config.yaml
encoder_arch: "convnext"
model: "image captioner"
train_examples: 101725
tokenizer: "word"
encoder_activation: "gelu_tanh"
encoder_depths: [2, 3, 3]
fusion: "cross_attention"
decoder_layer_scale_init: 0.01
decoder_cross_attention_every: 1
optimizer: "normuon"
lr: 0.027
adamw_lr_other_params: 0.0007
grad_clip: 1.0
Rows from block 2 of the text decoder, named by matrix and row number. Rows with one number belong to one neuron. Each number is 128 + 24 x the weight over the matrix's rms, rounded and kept within 0 to 255. All counts start at 0.
# fc1: MLP up (decoder.blocks.2.mlp.fc1.weight, 512x128), inputs 0-127
# fc2: MLP down (decoder.blocks.2.mlp.fc2.weight, 128x512, transposed), outputs 0-127
fc1.336 [103  88 100 119 170 146 153 121 112 102  99 156 115 155 117 110 174 108  98 164 131 174 101  98 168 144 106 108 150 125  83  88 145 115 142 140 169 162 108  91 158 125 120 120 114 135 152 122 130 107 159 139  96 153 135 186 108 114 113 129 134 102 149  95 108 154 166  88 120 143 115 132 140 141 139 157 117 113 143  97 163 132 146 155 116 125 169 136 137 142 155 153 133  98 147 104 102 111 118 148 140 145 112 153 116 145 136 123 171 154 144  92 122 148 147 101 166 117 104  85 126 116 146 145 147  87 116 107]
fc1.337 [ 71 120 127 112  97 131 177 133 103  98  24  55 108 123 138  92 119 117 142 160 130 144 129 113 141  82  88 103 155 133 122 111  86 122 160 115 182 109 135 107  79 165 116  92  94  99  95 102 160 137 140 178 113 131 161 126 158 196 107 153 149 117 128 135 158 135 124 140 124 141  97 146 107 150 148 128 139 155 103 115 141 148 152 127 115 141 128 129 132 114 143 126 120 125  94 105 112 144 137 139 155 156 105 117 139  75 142 134  85 121 131 121 134 103  98 123 119 112 132 156  79 136 133 173 133 115 118 140]
fc1.338 [163 125 156 166 150 191 115 138 170 164 167 106  65 106 127 176 154 148  61 139 165 127 157 103 115 168 113 109 143 143 122 136 148 139 120 109 170 148 160 123 127 111 116 112 122 171 117 102 166 150 120  86 157 126 142 113  95 110 123 101 164 122 147  89 148  76 136 101 142 119 124 116 123 113 112 146  93  81 139 109 108  98 182 106 121 135  91  98 131 109 139  83 107 123 156 114  98 128  87 144 105 101 154  78  75 146 116  99 184  68 129 114 118 129 141 136 138 140  77 143 131 122 176 124  94 103 123 123]
fc1.339 [162 144  74 133 147 106 130 135 118 143 130 108 143 102 147 116 129 193 126  95 109 139 110 117 103 168 189 104 129  88 140  90 162 109 132 150 135 145 108 106  98 169 116 160 107  91 146 100 105  86 124 121 166 129 101 136 135 145 124 147 153 138 132 155 144 118 135 124 144  86 163 121 125 120 160 104 136 128 116 100 135 125 138 143 142 120 113 119  85 155  91 166 172 132 126 123 137 188 142 117 136 124 144 117 126 126 105 115 107 118 170 139 127 122 155 130 111 119 123 157 127 134 103  96 158 113 117 112]
fc1.340 [131  92 135 121 158 100 158  90 111 127 129 122 118 116 164  86 147 125 137 119  89 108 137 130 109 130 117 120 163 117 139 111 131 101 150  51 136 157 155 126 135 131 141 145 127 139 160 115 143 113 128 137 145 175 118 134 108 134 132 141 107  96 135  90 127 135 114 126 115  96 126 164 128 112 171 134 150 115 116 119 124  97 122 130 182 160 130 106 156 157 163 121 106 124 149 104 143 126 109 100 120 142 121 131 134 113 145 104 157 124  91 105 156  85 152 140 131 104 145 158 151 107  76 141 112 132 101 134]
fc1.341 [106  88 120 161 114 142 135  99 117 142 137 136  95 131 123 163 151 103 111 135 141 111 132  95 168 118 102 122 142 147 147 181 115 144 107 103 116  96 150 133 125 108 143 124 108 139 130 110 155 151 145 115 139 144 129 157 115 138 139 123 109 112 120 157  77 125 125 157 161 111 126 128 112  83 100 161 112 121 120 131 151  79  92 158 134 113 109 145 148 150 164 113 101 123 123  82  82 101 120 148 121 165 112 126 123 120 125  87 128  89 113 148 103 128 166 144 138 127 149 124 107 146 120 126  85 130 122 157]
fc1.342 [137 169 150 133 108  79  81 102 104 119 119 112 105 100 127 171 137 144 117 161 144 157 130 158 123 110 129  87 106 134 129 155 116 145 128 120 108 104 157 136  93 166 136 149 136 116 102  86  92 164 108 157 160 128 127 124 114 114 124 140 151 133 130  96 142 138 129 120 119  99 142 127  85 137 126 130 161 150  94  99 138 123 100 115  98 165  86 144  96 100 153 107 186 133 148 110 133 142 126 105 187 135 122 139 104 130 169  82 135 109 149 122 150 136 149 144  99 116 173 137 135 111 111 163 115 111 154 132]
fc1.343 [ 91 102 125 134 102  77 110 164  81  94 166 111 146 123 116 119 148 124 143 120 147 146  90 151 144 129 130 168 130 137 141  81 168 128 160 139 110 150 186 124 156 135  98 114 154 148  84 159 130 147  87 170 130 115 170 113 108 142 151  91 113 107 153 164 129 140 136 156 122 116 127  82 110 133 103 122 126 173 127 104 119  94 123 136 111 141 132 133 142 128 125 130 107 129 153 131 127 123 145 123 115 114 169  51 129 147 151 126  80 120 142 100 123 163 132 129 152 167 130 126  85 154  95 111 132 120 128 113]
fc1.344 [167 126 110 119 153 144 161  98 164 162  77 148 111 116  94 128 153 126 117 156 125 155 152 139  75 155 124 126 189 107  83 116 137 198  98 123 159 120 155 116 120 154 132 116 108 173 139  94 139 167 151 117  84 118 165 158 123 190  78 149 117 155 148 149 116 117 107 123 123 131 109 119 162 124 164 154 174 110 136 132 144 151 160 132  62 123 107 141 125 134 107 161 126 105  66 112 128 122 118 148 112 156 109 148  99 123 166 100 138  88 140 118 178 146 114 134 156  96 140 123 147 131  81 117 162 174  94  90]
fc1.345 [123 171 133 124 167 102 145 132 143 124 127  97 125 158  93 132 102 147  97 128  98 148 109 126 110 146 147 148 156 143 111 152 110 101 135 160  88  88 175 142  99 176 123 129 139 114 159 127 148 180 119 147 133 101 142 103 129 172 161 148 113 114  95 143 147 190  98 151 151 137 112 103 146 113  82 134 101 103 150 100 113  79 118 119 128 124 131 144 119 100  92 125 149 139 113 121 146 167 113  99 129 158 161  95 155 133  88 133  96 111 116 165 168 114 153 131 127 170 128 131 108 126 126 135 116 114  84 133]
fc1.346 [137 159 144 126  95  93  91 142 109 164 125 103 126 140 132 106 115 117 133 145 129 131 126 150 150 115  94 131 154 130 135 144 159 127 103 119  95 108 110 124 149 113  94 169 135 132 109 136 112 131 138 124 163 127 125 177 154  88 145 133 108 130 139 128 128 162 119 112 154 139 114 129 103 106 129 162 120  83 136 116 156 127 135  95 146 121 113  95 161 143 143 164 155 121 131  93 174  99 146 123 125 119  86 105 112 139 128  70 149 131  92 132  64 107 140 158 127 132 118 139 111 143  85 132  74 125 114 146]
fc1.347 [129  97 167 134 121 132 159 152 126 166 124  51  97 123  96 129 153 110 100 162 120 135 119 132 101 108 112 125 153 156  93 112 125 118  98 174 130 125 134 161  98 127 111 152  77 135 139 140 161 154 117 131 108 145 113 126 104 152 127 150 160 134 100 122 130 119  88 137 109 125 149  94 125 143 146 130 114 106 126 109 103 101  85 141 105 171 141 168 114 120 160 142 138 172 100 133 106 124 124 117 130 122  99 101 199 113  87 114 181 128 120 136  78 147 149 136  78 111 149 120 159 150 149 130 126 104  97 153]
fc1.348 [121  97 109 139 122 136 114 123 123 129 161 153 117 143 144  95 162 159 139 133 136 132 131 142 143 116 145 120 131 121 135 117 131 117 136 134 158 117 152 102 176 128 106 109 121 121 133 110 105 135 142 147 114 117 132 130 186 181 142  90 124 123 148  95 145 134 149 115 129 163 125 166 119 171 122  69 124 155 135 117 159 106 105 116 136 120 158 147  98  92 166  92 149 129 126 117 141 131 171 134 141 130 104  85  96 104 158 102 150 133 150 147 139 139 144 156 145 120 159 102 132  85 162 134 102 127 163 154]
fc1.349 [121 132 140 128 119 165 108 134 135 112 131  90 128 118 121 135 127 158 114 142  81 159 165 108 100 127 146 148 144 136  86 105 114 141 107 151  90 141 109 134 116 134 104 133 120 136 128 179 157 126 124 154 120 153  82 126 106 126 122 115 141 153 142 105 108 104 142 129 143 115 132 131  67 163 100 128  83 133 135 151 127 120 136 145  82 100 115 120 111  86 126 121 157 144 140 152 159 157 167 124  86 137 121 117 143 131 188 121 115 130 169 135 109 114 101  92 137 149 161 130 148 125 112 129 118 135 101 117]
fc1.350 [107 127 138 154 160  84 103  90 135 100 110 146 116 131 149 103 124 184 107  91 197 140 104 127  93 123  80 137 121 146 114 134 156 147 123 121 104 106 155 141 102 128  86 107 139 166 127 148 105 133  93 123 127 134 153 169 105 139 120 153 107 146 139 166 137 159 145 138 161 100 139 109 133 134 113 109 141 111  95 128 113  60 166 113 105  79 126 137 100 112 133 181 100 150 124 153 133 132  98 119 115 189 102 116 131 148 120 126 115 128 168 159 186 135 114 155 192 109  99 117 102 157 143  78 120 176  78 141]
fc1.351 [ 88 139 121 109 130 153  99 163 104 137 117 144  84  82 133 111  91  78 127 183 116 126 130 123 137 103 121 114 154  50 119 141 161 124 127 123 121 179 164 147 135 139 122 100  82 120 145 146 108 122 132 151 141 150 144 125  99 190  95  95 110 110 116 127 101  93 169 106 124 144 123 155 111 150 122 149  87 141  96 169 171 151 127  90 155 122  88 154 148 154 105 138 175  76 137 147 122 110 112 154 150 114 116 141 152  94 115 119 119 120 172 109 141 118 104 109 127 152  95 114 113 142  90 136 154 120 182 145]
fc1.352 [125 104 125 131 136 123 117 174 152  90 124  98 104 140 142 168 172 126 161 140 136 149 100 115 119 129 105 109 141  80 127 137 135 153 105 138 100 139 131 123 147 130 106 154 119 104 135 101 130 159 120  65 145 136 147 138 216 136 136 168 115 152 118  80 119 164 153 102 130 162 125 152  99 147 111 110 159 143 126 140  92 101 102  98  90 106 131 112  89 110 137 112 116 158 159 109 149 143 133 137 113 173 109 137  77 121 127 124 101  93 139 122 134 155 155 126  87 123 159 145 134 143 175 126 102 139 140  91]
fc1.353 [149 146 127 111 122 100 129 126 135 123 108 141 129  98 124  75 124 148 139 106 126 167 115 147 117 145 110 128 129 109  99 120 153 194 129 123 137 165  96 144 153 120 116 119 126 127  92 136 107 177 122 100  99 122 105 167 151 150 121 147 140 132 165  99 132  93  95  88 181 116 174 122 152  89 126 115 143 128 104 130 145 141 133 140  92 124 168 112 125 161  88  95 103 127 116 121 123 131 153 132 144 144 147 151 117 150 142 113 122 120  96 121 148 122 139 121 128 141 155  97 108  98  67 138 130 182 107 100]
fc1.354 [174 168 116 163 103 110  92  85 147 159 151 101  43 152 121 142 100 145 125 104 119 107 126 135 124 128  98 130 120 137 137 126 169 149 113 144 104 115 126 114 110 104 120 151 100 155 149 144 135 108 126 138 169 149 148 149  90 113 132 160 119 154 122 166  82 113 121 138 132 120 109 111 107  98  80 147 134 108  81 109 104 122 115 153 130 149 142 156 131 153  89 118 100 135 163 112 141 105 124 145 135 134 135 100 149 121 108 136 105 142  95 160  75 119 123 123 102 131 164 126 146 134  61 103 126  98 126  96]
fc1.355 [144 138 128 126 174 112 123 130 133 101 149  97 133  71 135 145 103 129 119 118 111 122 108 154 119 109  91  83 115 121 138 141 111 148 117  83 105 125 152 164  92 161 109 168 161 129 137 127 150 149 177 121 125 141 147 104  81 121 141 156  90 139 140 165 130  95 143 183  84 157 131  75 104 160 144 122 108 137  80 124 103 145 130 150 159 109 182 106 187 110 100 164  80 126 181  80 136 127 121  89 141 139  99 159 114 135 128  85 102 139 134 145 147 139 105 150 104 122 144 108 141 126 115 149 126 104 117 101]
fc1.356 [172 128 127 150  98  88 137 186 161 143 122 133 138 186 113 145 184 143 100 138  56  99 154 128 100 114 133 144 105 115 163 135 157 116 125 140 172 128 123 106 103  99 129  97 116 152  83 172  68 121 131 122 123 153 125  85 152 123 101 109 128 123 116 150  96 130 143 100 165 155 126 136 143 128 116 147 116 176 120 122 104 141  83 143 148 121  66 108 144 126  69 164 127 143 146  96 151 175 133 126 124 146  66 127 122 149  73 123 115 142 151 115 106 100 153 108 146 121 133 141 115 148  99 128 170 118 161 123]
fc1.357 [ 86 154 108 151 140 136 125 149 164 124 142 125 102 113 146 135 108 162 136 113 114  73 128 120 174 128 151 168 128 112  84 122 114 118 115 140 137 122 167 127 102 150 129 164  98 105 150 126 106 131 115 113 133 129 103 107 112 113  66 110 147 103 111 109 133 117 116 112 163 109 131 151 101 170 151 146 163 136 144 163 145 130  94 117 129 177 110 112 110 109 174 106 133 102 107 136 129 169  94 141 136 157  96 112 162 149 141 104 134 147 149  75  80 144 127  98 102 154 149 128 100 116 148 117  89  97  87 114]
fc1.358 [160 102 161 109 110 118 106 122  91 122  57 129 102 138 137 111 115 144 121  84 132 148 174 136 124 153 144 144 160 129  88 163 141 117 123 146  95 115  98 140 126 154 132 102 109 146 136 112 176 121 146 123 137 160 106 125 110 136  79 147 150  84 140 143 104 160 135 110 142 127 133 111  95 119 104 103 109 115 131 127 113 158 110  97 125 129 135 107 168 119 191 116 108 123 137 132 140 124 135 118 123 118 122 104 147 153 134 109 143 143 143  97 118 161 135  93 121 124 137 164 157 124 132 106 106 101  94 197]
fc1.359 [185 110 125 132 132 118 156 115 142 136 115 106 102 124  92 145 148 130 151 100 142 139 143 138 113 140 143 127 116 107  86 162  98 167 114 135 117  98  91 113 116 150 107  87 119 142 127 172 202 106 144 122 112 140 134 144  88 104 154 122 110 122 135  97 100 180 112 123 117 143 150 103 122 141 103 140 117 109 106 119 174 138 127 131 154 109 105 128 118 137 116  96 128 104 171 127 140 129 129 138 121 136 106 139 118 151 156 108 126 170 152 160 116 125 105  87 163 138 160 113 113  98 124 114 107 134 148 153]
fc1.360 [131 191 130 131  98 134 148 125 127 185 113 126 101 117 128 139 128 151 142 133 126 117 147 120 123 118 107 101  98  66 156  90 100 143 119 114 157 144 130 118 131 140 116 171  76 154 138 149 117 115 101 103 155 139 126 133 109 165 132 113 125 109 170 117 134 112 135 123 147  90 135 173 122 104  94 154 133 111 102  99 182 125 140  84  95 120 138 130 115 100 110 122 158 146 111  85  90 153 118 133 157 132 144 119 152 156 142 118 123 161 122 114 130 117 152 162  76 105 122 134 109 142 123 113  92 149 132 114]
fc1.361 [ 79 164 143 118 123  83 155 138 148 151 137  73  89 127  98 158 125 143 106 152 104 166 111 101 115  77 134 130 111 113  70 125 114 123 127 132 127 157 124 143 112 116 139 144 151  92 145 118 137 129 124 152 156 112 156 111 105  92 122 117 142 114 112 108 149 120 132 150 124 108 125 112 124 144 144 136 108 127 130 108 124 132 171 142 130 140 125 153 126 138 167 165 141 133 104  90 127 120 134 145 139 138 142 116 136 110 142 154  97 132 107 147  93 138 135 122 108 134 126 135 177 170  87 120 136 114 149 118]
fc1.362 [ 83 123 149 148 127 125 139 154 130 145 134 104 107 133  83 146 139 154 129 130 134 114 103 116 114  94  81 117 147 115 155 134 154 126 115 125  82 127  91  92 145 138 154 134 158 123 104 109 127 126 122  95 178 113 176 103 121 142 109 117 113 112 103  98 125 141 116 143 139 130 144 102 107 117 158 101 124 122 125 129 156 139 132  58 118 128 108 126 131 125 134 124  92 133 153 104 136 125 121 145 171 150 164 103  94  94 200 123 144 108 123 140 116 174 151 102 158 115 152 139 129 140 132 136 121 154 115 130]
fc2.336 [124  94 142 134 130  92  56 140  21 102 128  68 104 195 130  45 101 107 119 112 214 209 131 112 130 153 123 100 102 140 170 189 140  81 174 110 124  99  90  98 119 128  60  98 137 153 152  92  82 113 137 105 172  86  59 118 208 151 143 142 207  92 154 123 126  39 179  72  94 140 147 132  53 157   7 215 128 105 181 109  84 173 123 109 136 142 126 137 127 147 160 149 115 125 139 125 109 102 134 108 204 117 167  82  99 171 122  84 150 224  67  92 140 153 125 147 137 118 133 130 142 146 152 162  83 108  84 163]
fc2.337 [ 70 120  88 145 129 129  83 123 136 143 108 155  71 117 139 133 147  99 109 119 126 111 194 123  85  88  84 138 123  79 100 144  70  83 181 118 191 121 109 153 144 172 120 108 134 126 143 107 146 112 111 137 129 132 142 111 144 191 132 100 146 116 122 114 148 157 118 145 124 150 118 127  75 138 119 100 153 116 130 116 148 108 177 116 141  94 131 145 101 131 187  93  90 116 148 138  83  75  85 155 158 161  77 156 139 120  80 139 127 132 119 150 174 148  85 137  99 126 150 101  77 216 172 167 137 137 114 132]
fc2.338 [167 146 105 138 123 108 134 130 102 131 149 104 120 151 181 151 177 130 112 152 124 121 189  77 111 105 138 197 102 105 144 120  75  77 116  66 149 185  99 160 199 124 101 138 109 156 142 135  91 110  72 108 148 188 172  81 163 164 117 143 131 141 169 125 149 108 137 124  84 101 138 166  46 118 130 121 126  90 128 167 127 111 175 140 141 141 117 103 149 169 147 133 109  98 106  93 147 146 114 146 144  72 110  54  97 103 131 145 131  44 108  86 118 207 138 108 168 137 105 130 139 160 149 124 111 156 147 142]
fc2.339 [141 114 131 126 118 141 109 143 145 132 140 135 163 115 137 140 137 129 125 136 138 139 122 120 167 143 141 149 129 123 151  89 168 149 129 125 170 123  94 131 134 138 103 139  92 104 115 153 124 105  99 128 124 148 134 142 113 139 138 135 123 117 111 134 150 130 129 125 125 113 112 132 110 103 132 113 131 129 121 120 126 146 142 144 130 155 134 139 105 150  93 158 161 107 120 124 151 131 107 130 134 107 130 122  92 137 149 144 133 128 149 168 149 161 145  84 136 121 135 152 110 145 150 107 139 142 152 153]
fc2.340 [ 97  91 138 130 120 112 157 123 155 135 143 145 143 137 139 132 115 106 150 130 107 127 110  97 145 112 102 142 140 147 131 125 122 122 122 102 120 117 143 153 158 112 111 126 126 139 119 135 111 145 114 159 155 144 110  93 126 141 159  97 123 107 128 114 126 119 131 168 129 107 118 149 113  90 139 148 153 109 151 116 136 138 134 135 137 139 114 117 163 134 119 134 126 154 150  91 120 141 105 130 133 119 144 144 170  89 126 119 120 138 117 111 143 133 109 108 107 143 110 117 135 119 118 134 129 113  82 116]
fc2.341 [130 118 150 138 154 169 106 121 129  94 138 125 109 108 130 144 137 134 118 132 147 120 104 147 134 127 162 180 148 126 131 130 120 134 165 124 160 139 153 114 140 121 154 145 131 124 116 111 113 123 126 141 134 145 114 129 146 124 123 146 132 134 100 140 131 152 136 136 128 143 112 136 143 151 111 144 103 110 123  98 117 110 129 113 141 126 135  94 135 123 139 123 140 150 140 124 115 152 126 139  99 134 129 147 159 119 101 130 169 119 117 124 130 138 110 119 115 101 115 129 122 138 105 105 109 130 144 128]
fc2.342 [124 143 125  92 125 110 147 107 164 129 114 152 137  87 115 152 128 142 155 107 110 150 143 143 157 172 139 114 123 123 119 133 135 142 100 135 117 129 117 153 136 178 178 108 119 141 132 123 125 144 128 158 141 120 155 130 152 119  90 135 128 117 119  90 145 145 124 142 128 118 134 138 122 120 127 152 113 169 144 141  91 134 143 136 108 127 134 143 149 124 101 122 110 144 133 131 170 137 122 119 182 123 122 135 136 201 120 107 165 130 164 140  95 134 153 149 125 108 130  91  97 124 148 132 132 105 147 148]
fc2.343 [128 111 115 145 123 129 113 137 141 116 132 119 136 133 148 134 115  99 120 137 124 143 130 109 137 117 121 126 101 128 124 138 132 112 140 140 126 103 122 113 175 107  90 149 141 133 128 157 138 120 130 127 115 133 138 135 126 112 114 118 120 130 108 120 117 142 144 127 116 168 113 124 148 107 146 132 144 143 149 122 139 124 149 118 128 118 155 125 133 140 101 140 119 121 136 128 136 138 121 124 123 103 149 149 114 125 102 165 136 132 137 170  94 137 124  89 144 149  92 121  95 122 114 129 141 126 164 142]
fc2.344 [126 151 132 136 131 122 121 113 130 117 141 148 131 125 119 110 114  96 107 132 129 118 134 151 128 147 144 108  95 135 126 113 155 168 116 117 113 147 123 135 151 137 141 125 123 118 128 134 128 123 152 136  89 124 145 127 109 137 113 136 108 130 128 132 119 139 120 125 113 136 116 141 129 157 140 122 128 113 152 106 153 133 116 129 161 125 122 115 117 135 109 121 134 133 154 135 160 154  97 109 128 115 111 140 132 123 130 137 141 140 131 144 157 153 141  96 191  80 104 114 105 132 117 138 142 120 102 142]
fc2.345 [115 143 149 111 127 123 130 109 102 125 128 164 137 111 114 136 110 137 151 134 127 123 146 131 143 101  94 161 113 175  84 142 129 106 107 124 144 135 113  94 135 133 146 133  97 127 139 129 140 113 112 142 121  95  97 132 138 121 135 109 143 114  89 142 108 154 144 155 133 100 143 106 119  95 157 129 108 145 124 118 124 132  85 123  69 151 151 118 105 141 148 110 155 126  86 100 135 144 176 121  55 136 108 105 119 145 103  92 111 164  96  94 147 119 118  83 161  97  98 138  89 138 156 104 124 122 150 127]
fc2.346 [135 115 110 164 132 121 135 116 132 123 133 129 140 110 127 135 110 133 104 123 150 116 125 127 144 113 114 126 138 140 124 161 121 104 124 138 120 120 126 131 142 113 142 128 126 129 107  99 154 124 118 140 136 120 111 137 175 134 114 125 150 125 134  98 137 108 104 166 124  77  77 139 149 105 104 143 166  90 103 119 157 144 165 123 126 123 111 127 152  90 102 107 117 148 154 110 120 130 141 117 142 131 140 146  98 132 132 110 163 139 142 109 100  93 136 149 125 134 160 136 140 122 129 152 140 123 119 108]
fc2.347 [106  90 110 104 134 106 160 123 144 123 108 108 125 140  81 129 153 116 155 149 107 196 114 114 133  97 133 110 148 174  98  99 149 100 128 159  96  91 131 118 124 117 113 120  88 146 145  97 160 125 103 136 114 130 136 141 152 110 189 106 129 134  83 145 100 119 102 136 134 126 146 109 127 123 114 140 130 145 180 150 113 134  87 125 154 151 159 100 109 137 122 127 114 154 107 121 136 132  87  88 106 163 125 157 155 128 132 100 100 138 111 144 112 121 139  97 110 153 107  97 158 117 129 139 123 118 132 151]
fc2.348 [139 136 111 140 147 127 161 118 131 154 141 130 127 152 117 102 109 128  98 116 112 104 101 116 125 134 125 120 165  97 147 132 125 109 131  94 150 102 139 124 115 145 122 156 100 131 119  99 142 169 137 116 181 114 145 145 116 143 133 145 118  87 148 153 129 137 138 132 158 131 119 112 117 122 136 134 112 157 166 119 148 120 126 121 104 140 114 122 101 132 125 116 123 122 120 127 110 149 121 146 136 164 116 130 154 114 159 110 130 125 123 130 102 139 132  99 134 109 117  94 130 122 126 124 117 148 155 151]
fc2.349 [186 132 156 148  83 114 123 137 129 132 134 122 127 122 134 137 111  99 154 127 106 156 111  93 157 149  89 142 112  79 122 175 123 132 125 140 120 117 133 154 100 132  84 128 100 134 113 138 164 117 128 146 142 134  98 132  96 145 133 173 130 163 130 141 152 171 159  90 125 120 137 104 132 130  46 140 108  75 106 115 134 152 144 119 134 125  79 113 136 111 126 115 115 147 119 142  95 118 175 147 144 118 123 163 132 168 118 154  94 138 127 149 126 118 109 106 104 156 163  90 158  88 168 110  83 152 145 182]
fc2.350 [121 137 138  58 126 103  77 110 143 176 135 130 128 125 180 116  59 145  86 140 138 105  91 128 130  57 110 163 134  79 122 160 205  87 101 109 114 162  62 128  95 156 128 147 136 120 125 118 134 138  99 143 151 144 120 104 146 147 151 106 118 137 112 189 106 170 172  90 168  90 128 162 115 136 144 156 150  98 137 121 119 127 128 132 112 128 126 136  69 127 156 140 104 131 117 140 138  78 151 140 147 156 166  75 129 157 207 129 109 101 138 187 196 112 157 100 147 152 147  80 100 162 136  83 122 154 152  60]
fc2.351 [130 146 133 138 141 150 140 130 124 134 154 128 114 138 125 120 140 124 129  98 127 154 134 124 157 135 116  88 150 150 124 164 136 128 112 150 143 133 114 113 132 100 142 154 125 146 103  87 101 124 100 138 119 121 149 117 116 131 143 115 112 141 133 118 118 115 133 132 161 119  94 114  94 136 133 124 116 114 156  95 124 110 160 105 108 111  99 139  69 140 152 133 124 158 148 120 124 123 138 100 124 137  99 134 142 145 113 143 125  99 151 142 122 122 141 116 111 135 155 135  98 122 136  92 117 136 119  88]
fc2.352 [154 159 136 142 122 131 132 104 145 155 152 131 107 133  89  96 172 125 134 165 133  93  91 117 174 130 111 126 163 128  79 104 144 112 102 144 125  88 149 122 134  99 102 132  96 141 156  97 128 158 124 106 143  93 145 116 134  92 162 120 150  93  94 160 120 140 143 139 109 135 132 121 110 125 143 104 130 103 179 116 134 115 118 129 113 104  75 103 108 135 134 154 133 143  99 144 141 146 111 149 131 118 129 124 178 139 151 153  73  92 128 123 157 157 122 102 124 145 137  81 121 166 153 109 132 119 106 140]
fc2.353 [125 153 161 144 122 135 144 143 143 144  98  95 126 102 143 104 117 106 113 142 115 183 131 113 138 145 135 126  74 135  89 116 162 130 126 131 109 115 146 138 168 111 138 122 147  98 143 163 151 117 126 134 105 186 141 162 102 147  99 117 151 176 141 135 156  90 123 126 132 132 121 117 121 143 149 142  95 118 142 165 129 121 107 145 156 126 123 153 122 125 159 148 127 136 147 137 155  96 129 163 107 171 121 141 107 117 155 149  89 139 122 113 153 161 135  99 169 115 120 112 120 130 117 122 159 162 134 157]
fc2.354 [125 136 131 157 160  64 106 105 167 122  72 165 159 114 120 165 143 117 140 146 136  82 113 142 110 138 131 116 113  99 126 153 156 123 155 123 141 130 122 135 109 139 124 169 122 104 148 150 169 112  96 146 116 139 105  98 118 106 102 171 133 102 132 156 126 129 127 159 163 179 141 159  97 121 113 165 108 130 143 150 134 115 108 114 124 125 111 141 155 117  99 107  97 159 156 119 137 125 119 113 132  89 104 136 142  91 102 146 150 129 123 123 142  95 141 127 136 109 125 113 107 137  85 126 131 151 113 127]
fc2.355 [120 121 133 151 173 119 122 128  79 145 121 132 149 110 127 110 114 116 161 112 135 114 140 161 158 142 148 150 114 141 192 124 106 118 119  90 117 137 136 158 157  83 113 113 132 151 117 150 157 129 154 144 137 136 119  82 109  97 112 149 132 142 144 120 167 136 117 170 111  94 110 153 121 152 137 166 146 127 120 112 127 152 112 128 142 118 149  89 112 120 102 150 167 146 137  78 121 179 110 104 106 146 107 161 118 121 182 150 142 134 110 137 149 104  96 153 158 135 146  98 126  67  97  98 120 134  87 112]
fc2.356 [150  81 141 137 122 122 160 147  99 137 108 154 155 119 108 133 119 129 132 107 136  89 100 102 128 157  98 100 127 122 139 149 147 115 147 183 198 159 112 126  91  87 145 138 127  75 129 152 116 121 160 109 135 130 151 131 135 126 135  74 152 141 118 128 161  86 128 102 140 168 151 140 112 142 142 135 143 133 114 120  97 119  88 131 139 118  72 113 131 132  94 157 118 124 172 127 111 177 143 119  95  95 137 107 123 152 104 102 133 146 116 133 105 101 152 119 128  92 117 141 143 105 151  95 170  96 113 149]
fc2.357 [120 133 114 113 108 126 106 126 127 121 144 115 118 173 110 102 107 102 143 159 121 125 119 144 134 142 158 152 137 144 139 125 123 115 118 137 157 137 118 106 124  95 121 143 107 125 131 125 133 136 147 108 149 133 117 100 158  70 153 122 153 114 127 161 130 123  93 120 114 113 137 165 123 148 128 107 143 141  96 142 146 135 121 138 149 102 116 148 121  78 138 169 131 103 110 100 134 138 137 139 159 139 129 109 168 122 171 144 115 142 140 155 107 118 120 116 102 123 107 160 124 146 162 120  98 102 113  92]
fc2.358 [129 129 103 174 118 157 128 134 127 130 122 121 121 118 160 118 118 140 174  80 129 139  93 116 132 202  77 136 115 141  90 108 146 130 145 115 116  98 137 178  94 168  79 110 164 150  85 113 154  85 123 129 113 157 128 102 180  98 147 136 137 120 138 129 103 184 133 107 144  90 114 115 100  84  96 139 105 146  98 165 120 163 115 124 166 171 122 176 182 121  79 139 115  87 189 148 174 104 137 177  99 111 140 121 139 136 108  90 114 159 132 124 105 124 102 123  86 141 108 144 148  90 144 127 103  80 148 167]
fc2.359 [164 102 133  81  91 121 147 143 125 135 125 144 180 161 121 139 116  93 143 140 137 138 137 128 141 125 103 129 134 105 125 120 124 126 113 108 108 131 113  96  93 165  74 107 126 151 141 169 152 111 140 100 184 112  99 101 131  96 152 124  36 131 135 135 137 141 135  91  87  80  83 125 141 136  51 115  95 122 118 143 135 154 130 113 155 133  93 156 147 106 108 121  89 142 162 121  96 134 123 145 135 137 157 125 114 199 113 131 135 160 103 128  87 129 117 120 130 143 135 100 149  92 160 135  91 119 154 121]
fc2.360 [150 162 125 157 162 110 136 201  89 133 141 140 132 148 162 127 133 160  96 105 135 104 124 113  89 148 117  94 101 168 136 133 167 112  97 140 125 136 158 118 159 146 125 175 124 134 126 102 151 142 134 104 109 134 111 132 120 124 102 142 137  86 139 127 141 113 142 124 158 132 159 142 115 145 123 155 105 120 154 136 165 139  93 136  97 129  84 130 119 105 120 105 144  63 168 151 145 138 137 153 154 175 111 143 131 113 121  76 183 137 141  42 172 122 177 135 132 121 155 141 133 115  96  77 121 136 116 161]
fc2.361 [106 154 152 166 125 116 133 132 174 114 129 135 143 113 127 132 137 129 177 149 121 116 120 130 128 103 124 130  94 135 147 100 131 149 129 153 125 130 124 137 135 140 123 116 126 136 125 146 136 116  86 124 146 136 139 103 129 161 169 137 135 103  85 154 135 100 125 164 161 140 133 126 120 188 124 143 110 150 156  96 127 151 115 160  91 105 160 120 126 119 112 131 129 121 118  92 152 126 129  75 117 164 122 118  99 103 126  86 124 161  93  85 146 126 111 116 108 124 107 137 103 145 159 140 117 105 117 144]
fc2.362 [123 129 144 149 136 127 139 117 133 138 205 104  80 167 144 139 127 151 110 164 154 106 152  88 152 113 116 153 149 102 115 102 147 125  71 132  92 180 145 163  92 101 156 130 150 139  86 134  95 104 113 165 113 128 107 133 100 144 162 149 101 124 149 117 124 140 103 175 100  95 146  98 112 116 139 112 164 140  93  97 107 110 128 109 108 145 150 169 144 135 148 166 113 121 106  87 139 133 127 121  89 166 158 128 155 136 103 147 122  94 151 114 124 166 139 128 168 143 116 147 124 110 173 138 136 129 166 124]